A small image classifier, trained from scratch: norm rmsnorm, 48542 training examples.
Rows from expert 10 of block 3, named by matrix and row number. Rows with one number belong to one neuron. Each number is 128 + 24 x the weight over its row's rms, rounded and kept within 0 to 255. All counts start at 0. Numbers have three digits each. After the name is the row's rms in percent of the matrix's.
# up: expert up (model.blocks.3.mlp.up, 16x512x256), inputs 160-191
# down: expert down (model.blocks.3.mlp.down, 16x256x512, transposed), outputs 160-191
up.93 093:091159106107189084115148157112160118185154134146125119132124141136082128175131151166122147125103
down.93 083:164146126129136149174111132145097122083144133106091087141095091147169121085110122111088058148129
up.94 097:118064129137050140130119151137136112124124121157125127110125127156147122099148104167106172147106
down.94 106:113151128138084144101158145103100145108111143111112166164101119102149144105142108105125116123113
up.95 100:137127146153207144116152146127212143140165113155109140136188130142154135126167125062125074119144
down.95 121:115127132150117125122090119140099095168117124109150101148131137150134093127110135129121166144097
up.96 099:158082117124053135131130147128168153121137120170149117142136128083143143136145147118128124096106
down.96 101:136152121150137117142123126157146069124129143125097174151089162150083118130125136122145166178156
up.97 109:117149124123128112103088127148073146098156146163146136092159134123073141140113202110189102131180
down.97 103:131144164179149153157149109078121109123087145119165096148090150084138091135147118148082143117122
up.98 086:108107133110065127136106107116108120143155132139166142076094127098171137133116157166155092089120
down.98 094:124151123155101145153153117121117136139158097110103154150132148136111099105131083094099190140107
up.99 088:121111129120146092131158148132105126129121139145144103142093189129146149137116121136115148124135
down.99 096:140149138153159096104118100089112147086158096101132151114140070116151119148149121153121120110148
up.100 094:123163144139090116115131142154141099155107121135130130155161144098132185119138111141097116120112
down.100 103:114129141112182115154108148142144175089130121104125120117095055142159096115159136120109166132117
up.101 110:140163148130169105111166110056170092132132115111106130144151140140068142122117103116116157144174
down.101 122:127100101115121137125113146129106160133134171124138126103134094114190126133123118098153099134084
up.102 111:180195155127117122131131135157137151122125153145098157147146138112078117132142111131121134131165
down.102 112:067109116110105150146129108135136163148142095139145114125155166097117137155121155172141139097108
up.103 091:133181115153113152126123116119087118151166130125126134136131130132063086166141121116141123118114
down.103 080:132106135108129126146146155141128157128131100144129136144099103156164110135120165164113164126144
up.104 103:123180149110117135093145131108097140143087195049145095125134120116126134084131164108147122142108
down.104 073:100111141125171124124119068194134118148132108157101130139116108138108115171165113125124131117124
up.105 105:121103103149100123091145116124123126101100146151132126137144093112079100140159153108155119127113
down.105 102:109087140124144096125136116131111116134164124076126126121110196145159137129109107110106134105139
up.106 094:121150113109073142138095134147206097154103136132147159114085106114128088136115149165144132123107
down.106 086:126101183143126110123124104155075144129139126120113136159144125157086099108113099133117124146137
up.107 110:126121131150117135098089111126118169096124128110086114138153122125137082158092140145147168099094
down.107 101:126175157133147138168124126113147090130125171156150119106090097154109118117204117157139104134155
up.108 106:152131200144117147112172100150119119111148125145100124156116138093103136117147092165145148116168
down.108 073:105151094125116121109131141146089152148067119136113092150145152136145120138130193153134113115108
up.109 081:102109154144168162156113132128144072135104093144151139063134145176156075125114124138148128174130
down.109 106:110153123120124132129141161124128185136121149178085116137123130149118163119110143100092119123113
up.110 097:120123128156135120112140151160117131085156130144124101100124124181152147106150133130142138100141
down.110 102:135105099135127112160139140147128138170081140131122151142113152106133087172124122125102099156109
up.111 090:121120133140169103103132138149081122111130126160188129135150123106096095139110183133161104107103
down.111 113:107185111117169178181113114137190116113146162087127140113113138110130163114136082142141165141134
up.112 075:100110133163186146147118132103116148152126146114119107141136095157128126151117128111126108101149
down.112 093:147129134154148105112119157131141142113153139153160147114132177129146179098141091144113126116063
up.113 090:113095122124037157157149150126098146132166089141115113136110118123145147092142136139130171085157
down.113 084:168131104124123092136096135114136125139104093104103158156127144162168135093139150084138137119081
up.114 074:132162129133172085152102157120103155153147097124157123124141126091111110133142130159156114151127
down.114 118:097140127127132182116133125180173142121149170141119135112151134143110168111132113109102112139108
up.115 099:150134109158105131120142150121085114100108164141100121123136153140071077147125136154143179126186
down.115 095:087107145122161105126158116090152132170187092112138115117108112120151159147123130133148094129126
up.116 104:115148161101103137148098092083134129120094146109139180104071117152107160113129138186178130142117
down.116 088:134128129123083103087141167124150139172155146164114115152104153152118122181120113120097140094130
up.117 105:098105179108115115130142088126081100104136126078143149132147135106128113131127138151137177159155
down.117 084:131140117160093124108125138149127166137117107142141091124135118133137105134158140098144104091113
up.118 087:111078057129100119103138131117086166115127116111135158139132128105122124111164174135120137152131
down.118 090:113116156124137143124082122153091094085133104132130129121083136124141100162149117120151145114106
up.119 119:123124131138172154138144104095150164121174125088089117128121097113108099113141111112175108157095
down.119 119:116125149107169083139127141134152143155089173153110146134144119126132131121132104136106164104131
up.120 096:128120142138102077120120135098127144135113115123142137093118130113133094124098150110166125141095
down.120 085:165155092115129150149136138146103131144132137157128110123121130149090172149112119145076093127115
up.121 078:144139113108151148168151139122113185110151097121153126097150108141115123129146131144170140138148
down.121 096:130135121051171134088128107133136110184147155158142110119124155143148137113120112077136157118135
up.122 099:080154167131070122104159134104131140137112092126121156111131138135112152094133156161137181106100
down.122 103:116115118107089142099123120123110145123152155123125128103117148153122145093126087085165102108136
up.123 103:092150102133142162124090112148163133135125162171128074156117141162122144127161135143129131117111
down.123 090:166102141112132132112152154120153116145092060078105142137159095103129101138100138120148132127096
up.124 116:156124121154117125117093107105079139140150147122149133106148124160128180122134146142132103125117
down.124 106:088115156108107136106139124092115091130109101131150131139083141139140119119143125138121160129147
up.125 096:175134147142173102103118130122106138119082132157103130107115172116165151157124146131110103104118
down.125 086:119133130139097140132143122108108134143177090155138115108122070162116137145120109140107140151149
up.126 082:101119136135176185129122116136116179133112102115111138155152117139122100108133157144139101153109
down.126 107:137134122159139108097065134132166122123118151136149113098185140133110149150121114137101154101120
up.127 108:167140128089164142144130119161161116146106100086103130106162094106167140117152086083145086137089
down.127 107:130132128170155108126144119100105142171080154138120136105131127153096090134111101148110125206122
up.128 098:139118101097096125150141108118150153155099145165149165070126169107093120127143157190162144177151
down.128 104:103128131130099114102135160099126105119157137081087135116155130110123114140097118122163121123096
up.129 080:146112171111091078102127089101071098112115101153168123110159150104146152131111114131147133153101
down.129 072:112148097153136126178100155113159146153087141132116134117134131128169098137159146171132146136163
up.130 104:113117132128146145099099163134095134119112144163118102100143096139080122138111160150185144160108
down.130 115:156120136175110128131146111130096143096163100122108093194116159123153126141128136132106092090149
up.131 084:142123126163052178128112165122138162093114157121119159097133149104158119098134139143155104111143
down.131 094:148107167112106146133126104115143071129133156148143159159079084121142126111132105099109181108155
up.132 088:125083124133121132128092072111096113124112123104188084106127136139129122124113104081183111139121
down.132 072:131146103138135088099127128094143091142109136137057173160127156126133121149097138184117170132160
up.133 104:134086138160050144143107130118148157125131102132142143129119099126130176132105127108178147146079
down.133 095:174134133113078125111145166109095086144128153149091109144114161127160099122117102140110120126141
up.134 104:061126128147139137156135153108118123183130085141126086131115145121149161155101135140131149127132
down.134 131:170085110166125088130130144144101134080111103131118121171116127125118135093140118134103131132114
up.135 091:096151130111095139142097133129170145123121119121100131127087124110147143146150129111124135149165
down.135 099:143123127173122130127184161112150144131146149137103137163134071099128132121087141132162114104133
up.136 090:104106168126169131141113105164127137157107114099109134118143169106120135166146123122133120137116
down.136 098:179167110149119163168142122118101120118106130134151119103135135149107141123111133205143132151099
up.137 087:115148121180161127121167155156105107119130132137123184095216142154122113168132154094165140101134
down.137 110:107108114061137111136134106145119129141126124118132056175097139124103117099151091126106102104101
up.138 099:122098138157030173119134127126124146138106121145149165128128103158165151151158084114169115123088
down.138 107:119157154108104119113118132132130138091105155136128130153118114094128149133117086132108087131140
up.139 095:124167089177113129107065099109104118146116159157155127128153122133134103075089130139163142161098
down.139 095:195118133096121146141127127151132114141155127088078137108075110111102157169126125133120158145163
up.140 093:119159130175152145183127129127126125154112146141168108130122111174153142144122147129121168132129
down.140 109:125122140121167115088136176128148130120122153105109133134144133137123125110144106097129081159129
up.141 082:125123138117171143109191166115096117124115113092118152159135091136110134125132149099171161119130
down.141 095:119099126125168091124087117151113140092125143150130110115151140126144134115148114147114106166112
up.142 085:156110153159038090173137129110139115108133102186126134090132131141130130150105124111101187119126
down.142 087:083131084087111136142105142103107099110104128093124135162064098165105150143132091131139113174110
up.143 090:113172114116042096147101127087099128111112115140105093109093135107129129131160149105084149138131
down.143 089:145113127176144149118116137142120089114180105101155159184108070141129099160092124078157121154112
up.144 092:125154144139174176153131153161126102121119107142154115129138155117120133144115056081103126133129
down.144 115:087087106155116071132134120145108142131113111139129098153146112142134108108137172152136091124150
up.145 100:135119121119148174158108141147150119131125126103129132134150113122099131081129125117138117117184
down.145 119:101153128125149109080097116133120127092137156168139163140103141142152118188139141177104136116062
up.146 101:131160121147160119119133140097102103163130116129143143114082151138146163130094129137126160124109
down.146 093:113146128097120123145131121152146144090167137135128106112113117129118095109143132122111108153154
up.147 089:121115134107108095143132069134122131130139095132126156134127119088119113152085159104147139108093
down.147 073:142152091135104147148130144130148104150124138132118093113148139130159115137146101154115123109126
up.148 091:095117151146126132140153115144127106182141144126127138139135137127113157154138130112167129106111
down.148 108:156133115105194110135094133134115170085124125133129101150119123133145148105113110132120098099081
up.149 088:119197112121058163158116151110172116158132129100142131142131135084161121127132112162134137136134
down.149 090:130093129129122140109177090128116111121117103149106128125105072165115121098102127111107108108130
up.150 093:081118113100124128103132160130100134116123101144180128107100156106108117109138136123126128154126
down.150 087:144133144177100109144126136159122125156127131139091125129143130129152131166082140134124121097114
up.151 107:107079119131029112103102145124092119171091108101130118153102124148149122091163133145108126144095
down.151 108:134106121191128115160123096153108122109139077098146126140116142116143141153080078116130144181131
up.152 102:106125144152153142137124175138143177143119124088112117130119141130140105144117165136156150111113
down.152 115:144113127123117116124145121168111079110112136147130122163142125117137129115174128129093116119096
up.153 097:100116164140046104080161121151110147081148150075107142160130144117166099103132101128082098099112
down.153 094:157079073145161124138155112156144136162070120167131130138110134153116141119111141146169132143129
up.154 111:140116182126209160105133143131157145128131131154136116126117086115120110119133137070126139099107
down.154 171:126127111139144141090148114146154118146111125111138115111117154156149151094119122100152119169103
up.155 082:096139108141181147119130099160090110164102107148122162097090154101115150146129101114149129151095
down.155 111:121111147114113119110126167076106148097172126121128102135169098153134110148137112182117144139154
up.156 084:129138152104091121120172103109113111115113168135102110146121103125141162138130168132077179158117
down.156 088:137110134126123102130108145132136137138162091137121120114101105147137076155138118116121093123142
up.157 120:197120126138134146151166099094149153155132137102140136057151151115107108109136124092166111160092
down.157 107:139141152137152122106125130113141102135142125158082123155121103148111109143152110094142098155173
up.158 120:123171123120096145136164119144116109110109138106106155110115126070089198126074167142145133110150
down.158 114:124132150111076168101079141100132128157144123140117127135126142097154139144163114118122112123162
up.159 088:136088169137113128106154154133118129159126126128151119091084159115106168107149129113146129130122
down.159 101:133141117103151140162092148154102138098090135133101168134108106128131101149111140154125129143083
up.160 111:139109112154134132107161098146158146160147158110106136096152142136154111123128127169117166123143
down.160 106:127161165085066138111122150125139121150132157162134116169088121118122118086094116110152100138148
up.161 102:121103115125172110141160149156127120120129111097151094106089130172157118122117184097138150121146
down.161 119:153126112151124155180119107096089169136109165162109078120141165082131139160101106158092089122116
up.162 094:125137137159154122131132150119101141129176095112127128138128098147134135093143112089153106160107
down.162 075:094121093121154068093129134132129143094143144145147128133113122123121103093144156152055149080162
up.163 102:144118128141172108148178203089117140136175115115167104106126108114124131160125144136145129146099
down.163 118:135152150112148128171087127144132129124069117102119165146144161146125105137150120092139107149124
up.164 098:107104109168029130177135125147132142093128069160162127117124102109100144113096110108156118102109
down.164 093:148141123128129112144089104158108100120124126096109155172107121138128120109102122135117089164101
up.165 112:095156109123112121156113093137140144156121166075093053154144144128144132120105155114141160130125
down.165 090:129115113092163160086106132135150141121160127131134181147148111141149153146124115091139133111114
up.166 099:133075119137129130139170164138140137134119117123119101168146109197119117117135119143115131145130
down.166 090:096121107142168098120133109135112081135125132138121127124111141104150134129133146102111154099112
up.167 103:149128107120095110145113159135097158119149135088122080141175133147121126121142139160109150111117
down.167 087:114135178131178148139122132132144092155140155133113135110108116156116129117146125089147143125143
up.168 119:113083170088111105107131129126133119153139106112082132139126159123142129106125147172073118096129
down.168 111:119171090166140155151153144154096142114136142104136137076111127128094132143160116077198122127125
up.169 108:163124129112098103161123094034112122145166143109133119119141115117076116116156099126156096153118
down.169 120:094176182086157148102123111104153132129118175082125154101156112103121131144115139127146166128151
up.170 108:147116124170055103125092082103143080160133129150155138108143155101131123138147182168109158133129
down.170 111:099144121113158112113103092094087159071122135091116123105087145104111098162126116111143100162108
up.171 112:162135148144090108159122142140163112127104148157123111093140133134132090124138147153126139062133
down.171 116:142090101103115116123145138106121112128134133103139134174140120147122133122151117124185145195152
up.172 115:085126106106086122148101119113152126094106131090129164139101124101155105150110129147106093140132
down.172 101:152142141151118090097194123147130124136169180138089150118140148163111128079146133112164139126140
up.173 093:122161120134141146123160120073159094187137113135153111098128150129106154138133202143113121148102
down.173 111:125133128129143119132115144146083168073144131131083137150126117141129116136193112121147121149111
up.174 094:103148142139073124105114103142169133130091152140141140167120119103142115098135125150113178150117
down.174 087:144132118147108198133134143119104104120172118131148145128122126159118153129135121096131115137123
up.175 086:136102132176160135144177159132142138138080167111121159089148104166110121181147173139153100117123
down.175 116:085145128095178134113106109170118153115116120158120103139108147114144127106108085117135159134095
up.176 085:124152164171086119138096108133081133105128111074131104129123130136148158130126099149135120160116
down.176 086:147096140119144113149140094092144090123134125128115160110110147118140124161127136155121181112159
up.177 085:139170124099092101136081101150104140126075119116118114119103133103142155133135071145129076105103
down.177 090:132119131179107173151173151129159116091191117114156131158181114113099134126099133116124153165125
up.178 095:156149116141095134158144111158152086109111144164130168101112141100133155114119103163151148158111
down.178 086:106112117088081138102122156064140116118117113123105142148088130103143082130169123132118147119147
up.179 104:118165146185174125129125122132156139140102110115127169129137131125103141149156091094154147164119
down.179 094:113111138080109124125147140155091136127131113127136103122150142135138089099112162144118116106151
up.180 098:104137103141089120117114146063107145124152092104139153126079135096119173194121135104139112125149
down.180 081:157122137188094096141120094135124085097128151136119105089170149120095103139114161174156153086097
up.181 102:153105194108107123125145118196135116127087131099107097095100110117120158129149171138155145151166
down.181 092:115117071136126107181092155119117143112112120130156161166176171090126094127118094150131125140094
up.182 109:126180125125115108121102102096188159143116153124146097123097148146130099128149110119162141146168
down.182 096:134117112129089105101130158099109078136143111170133147134133114065133159147113172176109124110146
up.183 102:155131154089083146117143126147153075130093125128136154103143155124168077124118132161159113161149
down.183 109:100146113117126126166131155111140152168167136151107157120102103089094164037142119150129146126151
up.184 111:123110130140141112148117118098121104152113126117115094134111145090141113118118096101090150157139
down.184 113:140113112137109111108121141114109116087142076152116117113150146175150134155120107157114107134137
up.185 098:138182158122067134154105101131114129124143113092165120106147122148055097132155153117122158115165
down.185 110:120089061164121127094153143108116133136108096128085138149119167105166154139104106125177132160088
up.186 103:151105115124105102133104130077113085128119118130156167107126113112094094141142154122142132130083
down.186 090:137184114156131144122136128124146132089130113136127112144153170121129144163131095188136105130171
up.187 098:139167137118131165126117116139134121117119183138149120130122078132102134177117143101166141139088
down.187 092:136076135101144121120153138123156100091143063152129154126102126134135124111137099138130127125138
up.188 120:138133118099100105158095137099141118132115125113133202138128118063161128122152086149171119088142
down.188 112:103152147117072105061132120138145136140144140174166102101129172131096126155122153130143110127140
up.189 114:158117148077108120138119143096138159152086158091130174103128137100165090124124110132130131166091
down.189 098:120131115146111150137123141159112110129143141116096123143140129209082125107118159122106102148162
up.190 080:165074137091197125116117160124131161160119119106146126129124139167098121140121078138111114127130
down.190 102:100157140186139146125104139139111158095107132130140175139148126088131160063129185143142128133114
up.191 092:162156136161117142129132091107166152144109115135185157065142147105104091147135157149150152144153
down.191 099:108121115153085101098162138133115096156159171115049113159115154111162148105104121144134135133133
up.192 091:112126142155126152102128114132139134136162089189122143124170122157111112134113112141158117143117
down.192 064:156101134116097131142110167137116136102092124132118111131138134138164102130134176152138110107121
up.193 102:126139147114150112110074112109128156156155119149132090139134185131110116130112143136130149127143
down.193 118:116120154109125154080151145129164152126165124121160138182140104084110162135145114148145145083123
up.194 082:149144135160141129131109116121164126152131141149145121101092139134119137134144092094129154160175
down.194 065:142109113116116077119101093149119145108104144140135138127131109120143142147123180155123113144081
up.195 116:120098116134100115098111131142099171140122142115112111106115133110105111141141178148122147189105
down.195 128:155141157167157122143179134113124110096194136165148099130168131133116130129104125108117108074162
up.196 108:099061113158095127117090126078098092166127126120113167153073140163163099160133125138149141135130
down.196 106:143170170121099167127126113149179108099128118132163147156145122114105133095131110130136132139138
up.197 090:115152158122034174162159149129097096136186126093134135143088117166108136114186147160120157110145
down.197 100:118098092119177111109109105156144140152117105114095122159103108146157112181104101145112110131109
up.198 108:139144100152197183115129109122156100114088137094130116121171118149130083151140119132136118141126
down.198 119:151154149106158139080124132110109087180141149141146149086125168176137127101121094116127142147118
up.199 113:141157117109110102082124158088144152098133154109112109142074125112103153121137179127131143119095
down.199 087:118142158122109179143122128171119123120117104170124121136154131111121134158113115132109080108144
up.200 086:145117177155133090149117137082148139146127176093147103115130138195095101126170140145139093125121
down.200 111:134136106089185165163127102133132149117134123139098124139098136094138141105125136085121130135164
up.201 087:130141153140098138150117124139175136100124094140099116122105115119104116099151172094158166134117
down.201 095:170125071123142110170134104166062129116148135116123095124101086154131148178126101140076061132130
up.202 097:144123137160114100123139130121166091085160157124137134154123170099106126144155135153111121132094
down.202 083:105152113099132154131144143124122128160146119121138107102119121159102146103125153122152155115142
up.203 089:157163128064122144137127115090112094096110120124158124076110135126145120146118141133139142131144
down.203 087:075144129174122098109129115158153151167131090121102120146090147137140129143118134136089146153131
up.204 087:074112093139159170138158145147129139139133115131183181132166111151150120055143103115124114119122
down.204 124:144133148122137080133143138161127127144132161113138090135138146145083110165174140120145143118160
up.205 084:102132149149129108134140090139121070121146112147170097140134108152125131135132084155140131156117
down.205 084:157114131109157157121124167135144169140103097103090130119110097104174115114109176135098120118168
up.206 124:130103121140089137091127100142093158114127096107140118166082140116117109157168157112154091138152
down.206 118:144148142120112102149124159128151090114144115178124126099147139077138106105105169157128132103111
up.207 113:191097126078057153126120182104154104171107077125109119106132157147097110145137128170128136146134
down.207 097:061137158170130120130120106152115127115145169108128161160115112134180194137135121098129164079100
up.208 089:097164115148167135109148121076132133099113110165135111155108127141135112121117108130132137114161
down.208 110:099073123097156103132115114125118136157129146067122134113146124105134127144143153132146148136112
up.209 083:123136154091072126117168144133138120096136122127129095103087131134171133102140148165130114094160
down.209 089:123142087161137135141085121086182160168122167121164170150094123119131087100118094094118116146122
up.210 111:124138136133090093107118126080125146184078097123133149115091158151096149146151166087093150101100
down.210 097:106128115131110154093135096135126131088126133131092090160140147113125129118106143153153146129118
up.211 106:107133151161139132132141156155109124159117074156077129142129123188116120084105142154098144121128
down.211 090:121107116073123150129123104080151165108148115146133115130142119124151128105121102137114145123122
up.212 080:099152150120123145138132102121123128120152109117112135090109123169125125158099136128120091122160
down.212 094:138109116136128159165111163124149173079131096171130116126142100102159069135169154159163150142095
up.213 089:107162115144126148096097133109135122112095187146158111140110108143111139110097128161134112103121
down.213 084:154144146097140152189129157177150145129102109168108132124129091129143135143125100131109117186120
up.214 096:126129117119096103109162140114111133123179140100104126102144136116114083163151122130125122115169
down.214 082:115151134141184128142160099123122148124117115114108109113142097163129146101118185116122145147127
up.215 100:104164144132110076145105124144089108122154171071116135147134110106132103123151149155134172132088
down.215 081:117119125105150147126157104129093125173133081183116118108145130109094117114090132073123121152095
up.216 098:096119153164103098115178114086142136154139158115135132163128126121132127146151177141130101115099
down.216 110:131159123084159134129129130158115144131137134151118084094145145125098130155103092100138153071124
up.217 107:129104120139103168117101147098120113133119120146106151103081129105137128132131148135135147116122
down.217 124:124155146126118136104134087112138143114073139161191151147132117119170132128149109138132136124175
up.218 108:137119133114160141179176145135100131111104096101091153129149141073154112105145142124121150149086
down.218 084:108120145161156126079090123150155158165102164132132101096145093157143142116132121102147130121155
up.219 115:115136123159109144129155125115177127113159076163111124129142115161087114102117124129115111087146
down.219 076:118133137121138126134125128163111129105142146107130110118096135112130069151154126143090141152126
up.220 084:142114161119105090116139119115152131134095123121166109192120106159095125160122128125155190140112
down.220 088:145149092158169158132094147164075072146118146139088105139103098110171140110119103127110105141119
up.221 115:121110146150177214162120148135150070162139118098132150135163107123152163116116132082150127113119
down.221 089:144127154102143129125130121156106157110147108119132162116096120184104114081132126154101185130145
up.222 108:125165145120071133127144150127131185122141151082129142122140097109112119124143137104164101134104
down.222 119:118101129104183098092111115076096099127150145138139122113120140122104114133096081122140165112172
up.223 113:157110124126101111111167126107082151177128130136151131095142119108074146132114133118159121141113
down.223 121:101137142098157141132088126142161125124138168141118156143169157101129126146134125127120112142129
up.224 092:075114145104151111127158144164133102146126137135173109115150166135137121170102149133140145116123
down.224 103:150161091162129156153098127120077146086155148157107101128130111103087161088182115124133121140098
up.225 088:102149110103163107117110128130089129114131168080135124121126119180095096161101135109117127119122
down.225 109:150141174129148111093134113093109155100146162144112103101168137078085133117093147141117141083145
up.226 108:137205120094082098163066110100167129121142117120135132074151152112132086164125098122128143144149
down.226 105:126103097168132148092142134125132091183122092065118095136104135128106158168115179140142099139123
up.227 083:132182165149121126108151110135112115149128151079099117171113144109103126129156108153121124148138
down.227 097:128125080122144134124104121135140159096179076116096122093117107122126139119132128130161147140139
up.228 109:161098144152050092154093114118117095108121124132118110158135136075129143142129107114155141125118
down.228 110:087146118144120113072175107154108113129123136133166176127145151155123151119130106085130116132132
up.229 085:142151121148104106154138116115118144160124083159182122097100095104154135141155134111159148143130
down.229 096:132116105107096164147115138130145116140139122148120087124122122097144100132123106131110072136136
up.230 099:130150105145203123109154132157138132153129138137095108116107140111161167165088139107139117139136
down.230 114:140106134159097126167073136109089132087104089155139131165166090167120095106142132146141133117127
up.231 096:135129113145087127149104142167194131083150142177155166144121146120152137111090105149136141146116
down.231 081:173096127136089110111102144133085057127109122110154124141132130111126122092172160129103122112127
up.232 124:126108116126160094136144125112122143088131144104086143133150127148088107109130121146099119179157
down.232 136:144157158128111144103140146113190131137152162150185100084126132117130149131132149113164155119136
up.233 105:110175152156172135127163126127189134110123150122131149087097126110093121148082162131115116137186
down.233 105:125067122116102154114128122132088138143143136105090108149154134137145141128137105152145145169101
up.234 106:141138114146204111147091151080103095102148097127101122146176128152121129105139067135125107135134
down.234 132:133127161100097117100119105084095183158120132115150126143115123138111113151075157139088138113131
up.235 106:137125101131164113091133098126091147133117138111166118168088100118168155145146095104116100139128
down.235 105:127136140107102128103146125117159081106113083125117128082124157118104096124087149175129146116146
up.236 115:118125108140175117107155126106098169130157126140181125088152137088138117085113133104080096150155
down.236 103:159124146145149123139087119132158123142094172093084087122105112154105107135121119114148129155133
up.237 100:083104134107044096143159138144120092117168104138118110112108083148123149108144193139136171133142
down.237 101:140134107130156150140110090116125160122085124110084135149113137120130158174109122124136078121117
up.238 116:157121153078101167124037129094124120085153146145143137150104127136104095112140129109119120114086
down.238 113:132122103195166101144153111140134092162102115135151155120131092125116152161091092139120118140147
up.239 100:104171117128111089153126122118109103125148148135091175154123137110140123124105082145107153158097
down.239 080:148160128120129113118166119121125140098138136109164091089162092137156171127165140105129112123153
up.240 109:105099127153078127126154109118101123175158101099152151120186135156122148130089101101101134134082
down.240 113:144113136113145127149147108121147148077129152120119119151116103081094140136161152126154125090131
up.241 092:118164176109102082129125117155089145115140111130057100097131158137097089117126139065113151156113
down.241 096:136142085162141166124112123147147152123142093099157137127116157112122141189117136143135107106128
up.242 094:141164116095105091144109163150110150130131133134148118135133133145070168158081149122157121134147
down.242 095:103077151145116134138133125098122147122104104092120120098140138112140080131139126155157152104125
up.243 105:155148144142142172147155111127172125073159140150098102147084155092115125123144124123127115091168
down.243 082:146083077148138101104125139142103143164106118115122144119128123141162155136117156175134113145112
up.244 092:152161147137110164130144161130108173109148137107184090162145106154135173142111136083087162135118
down.244 075:147125158110142117148092087113157098131085126094103168081112131093089113102110089146149153158143
up.245 090:128147164141104155101134105107136112126089187160161142129105140121144149116141079128141125125118
down.245 082:115150076090123130120116124168160112148149077116143099126134094121102104176132185115104087095144
up.246 099:163134124133028132137120139120122126130099122136105151143098160119080138120108104159183131150122
down.246 080:091127131117112136105136110134109077122160142143137138136147177135132177167146112128117195117075
up.247 099:130143133149131109157140151100109138166123149090139090127079127148076139125134170144203132148121
down.247 113:125113149107175128082134118152131146095134130154091127165145155084139164089101099120076137130111
up.248 111:140097157099153160142104120161140142109103130120099134149130125134124109178136123124106083119085
down.248 107:106130119136129080091154157110124129172148146091109138138128131181139181080082128141123168128158
up.249 072:116155147096205150177094131089124117131152110114162133143137121158146061129160124109125140114134
down.249 111:163095118173139126139126123164107125127083139111137129098186122129102147129100141156110149128114
up.250 093:147080152162067140113084121139087176092124108150141124112129155095119133135100095133149108128101
down.250 095:129171120111137147149136134134141065124104148149113169135138113169115136097141138151141148177148
up.251 108:159136158130123127147090137131166130110134109153114139194085137117076120147142138131137135167109
down.251 099:093102126100106139075132135138122148116105098091142159107175147139178112131113166147117103115128
up.252 108:139118156134081130137194066126130094147114113131110098117119159142128128162100055130136165167114
down.252 088:108174120139116114113117168147155105140144118166171145138089124118156101114150157151141077107128
up.253 110:121147118173116128137129115114144160118123108136130099114180134130123089162140091122127114125179
down.253 112:114102092086094103117093147087147119116115095101113164119096155105106141156110153154182166146089
up.254 109:162146152158132135138150131140144122106145123116100121113118099155092146119134136097105076102086
down.254 094:115133107093155115137126139103151161113148071164123104108122187107112091135144128133136129152125
up.255 110:148190136130138112124098086134138172116102139159131130125064085121136140112112153139139147142166
down.255 109:086141104098081134110117173078171088096130127121111134099143149083152140171127103109127098151116
up.256 125:112189141131150130110120117113142118147143126100131177100141146105151100128117101182136145143140
down.256 116:142089127057092133140126143122143159181128182130134134135129141129103141107117137105166123126150
up.257 115:136166076143218151142123143133174142145161157067112098122145105117135157090149123120189109100114
down.257 146:125113184147164115126137139151132101145041072113175174134101144151150086136142121123097132154138
up.258 096:160192159146080171123108152103128132109124157092114120112102176110129123137147118130126132139144
down.258 090:115108140118147121179138088110140127131166118168161113147094071128073129122129174120182112117136
up.259 096:138157159178084149151135124147071104103136093154155082136111118125113117106140117134138123138135
down.259 086:130143117101147126124120124126124110127098111091081120130119099080114151095095116116166123161141
up.260 087:134113120191204147135176158105109117127158125157148144125164129134095081129116144136171085131113
down.260 112:153185145120153114125079113151161132163110152125134082100096137146154126107137115112121139143132
up.261 094:126108121113115119098144120129114149128096070147150122149143132129103120130093160114125171167112
down.261 088:143120108122112161164064126088126070113120171120130143150096145131130122121143100154090128120128
up.262 103:128101145103070118143125113109134134140099128137161084114177131144101134114102146094145109152100
down.262 080:159130109130168120127101146137120131126147155133084126112111103077116127189093131164105183100112
up.263 085:163143090142080139153153110169084124130148094123130125107112107091092120146101169114148144121152
down.263 092:135119111140154126125086139122155106131130140126131128166151153131158112139101111149123149176097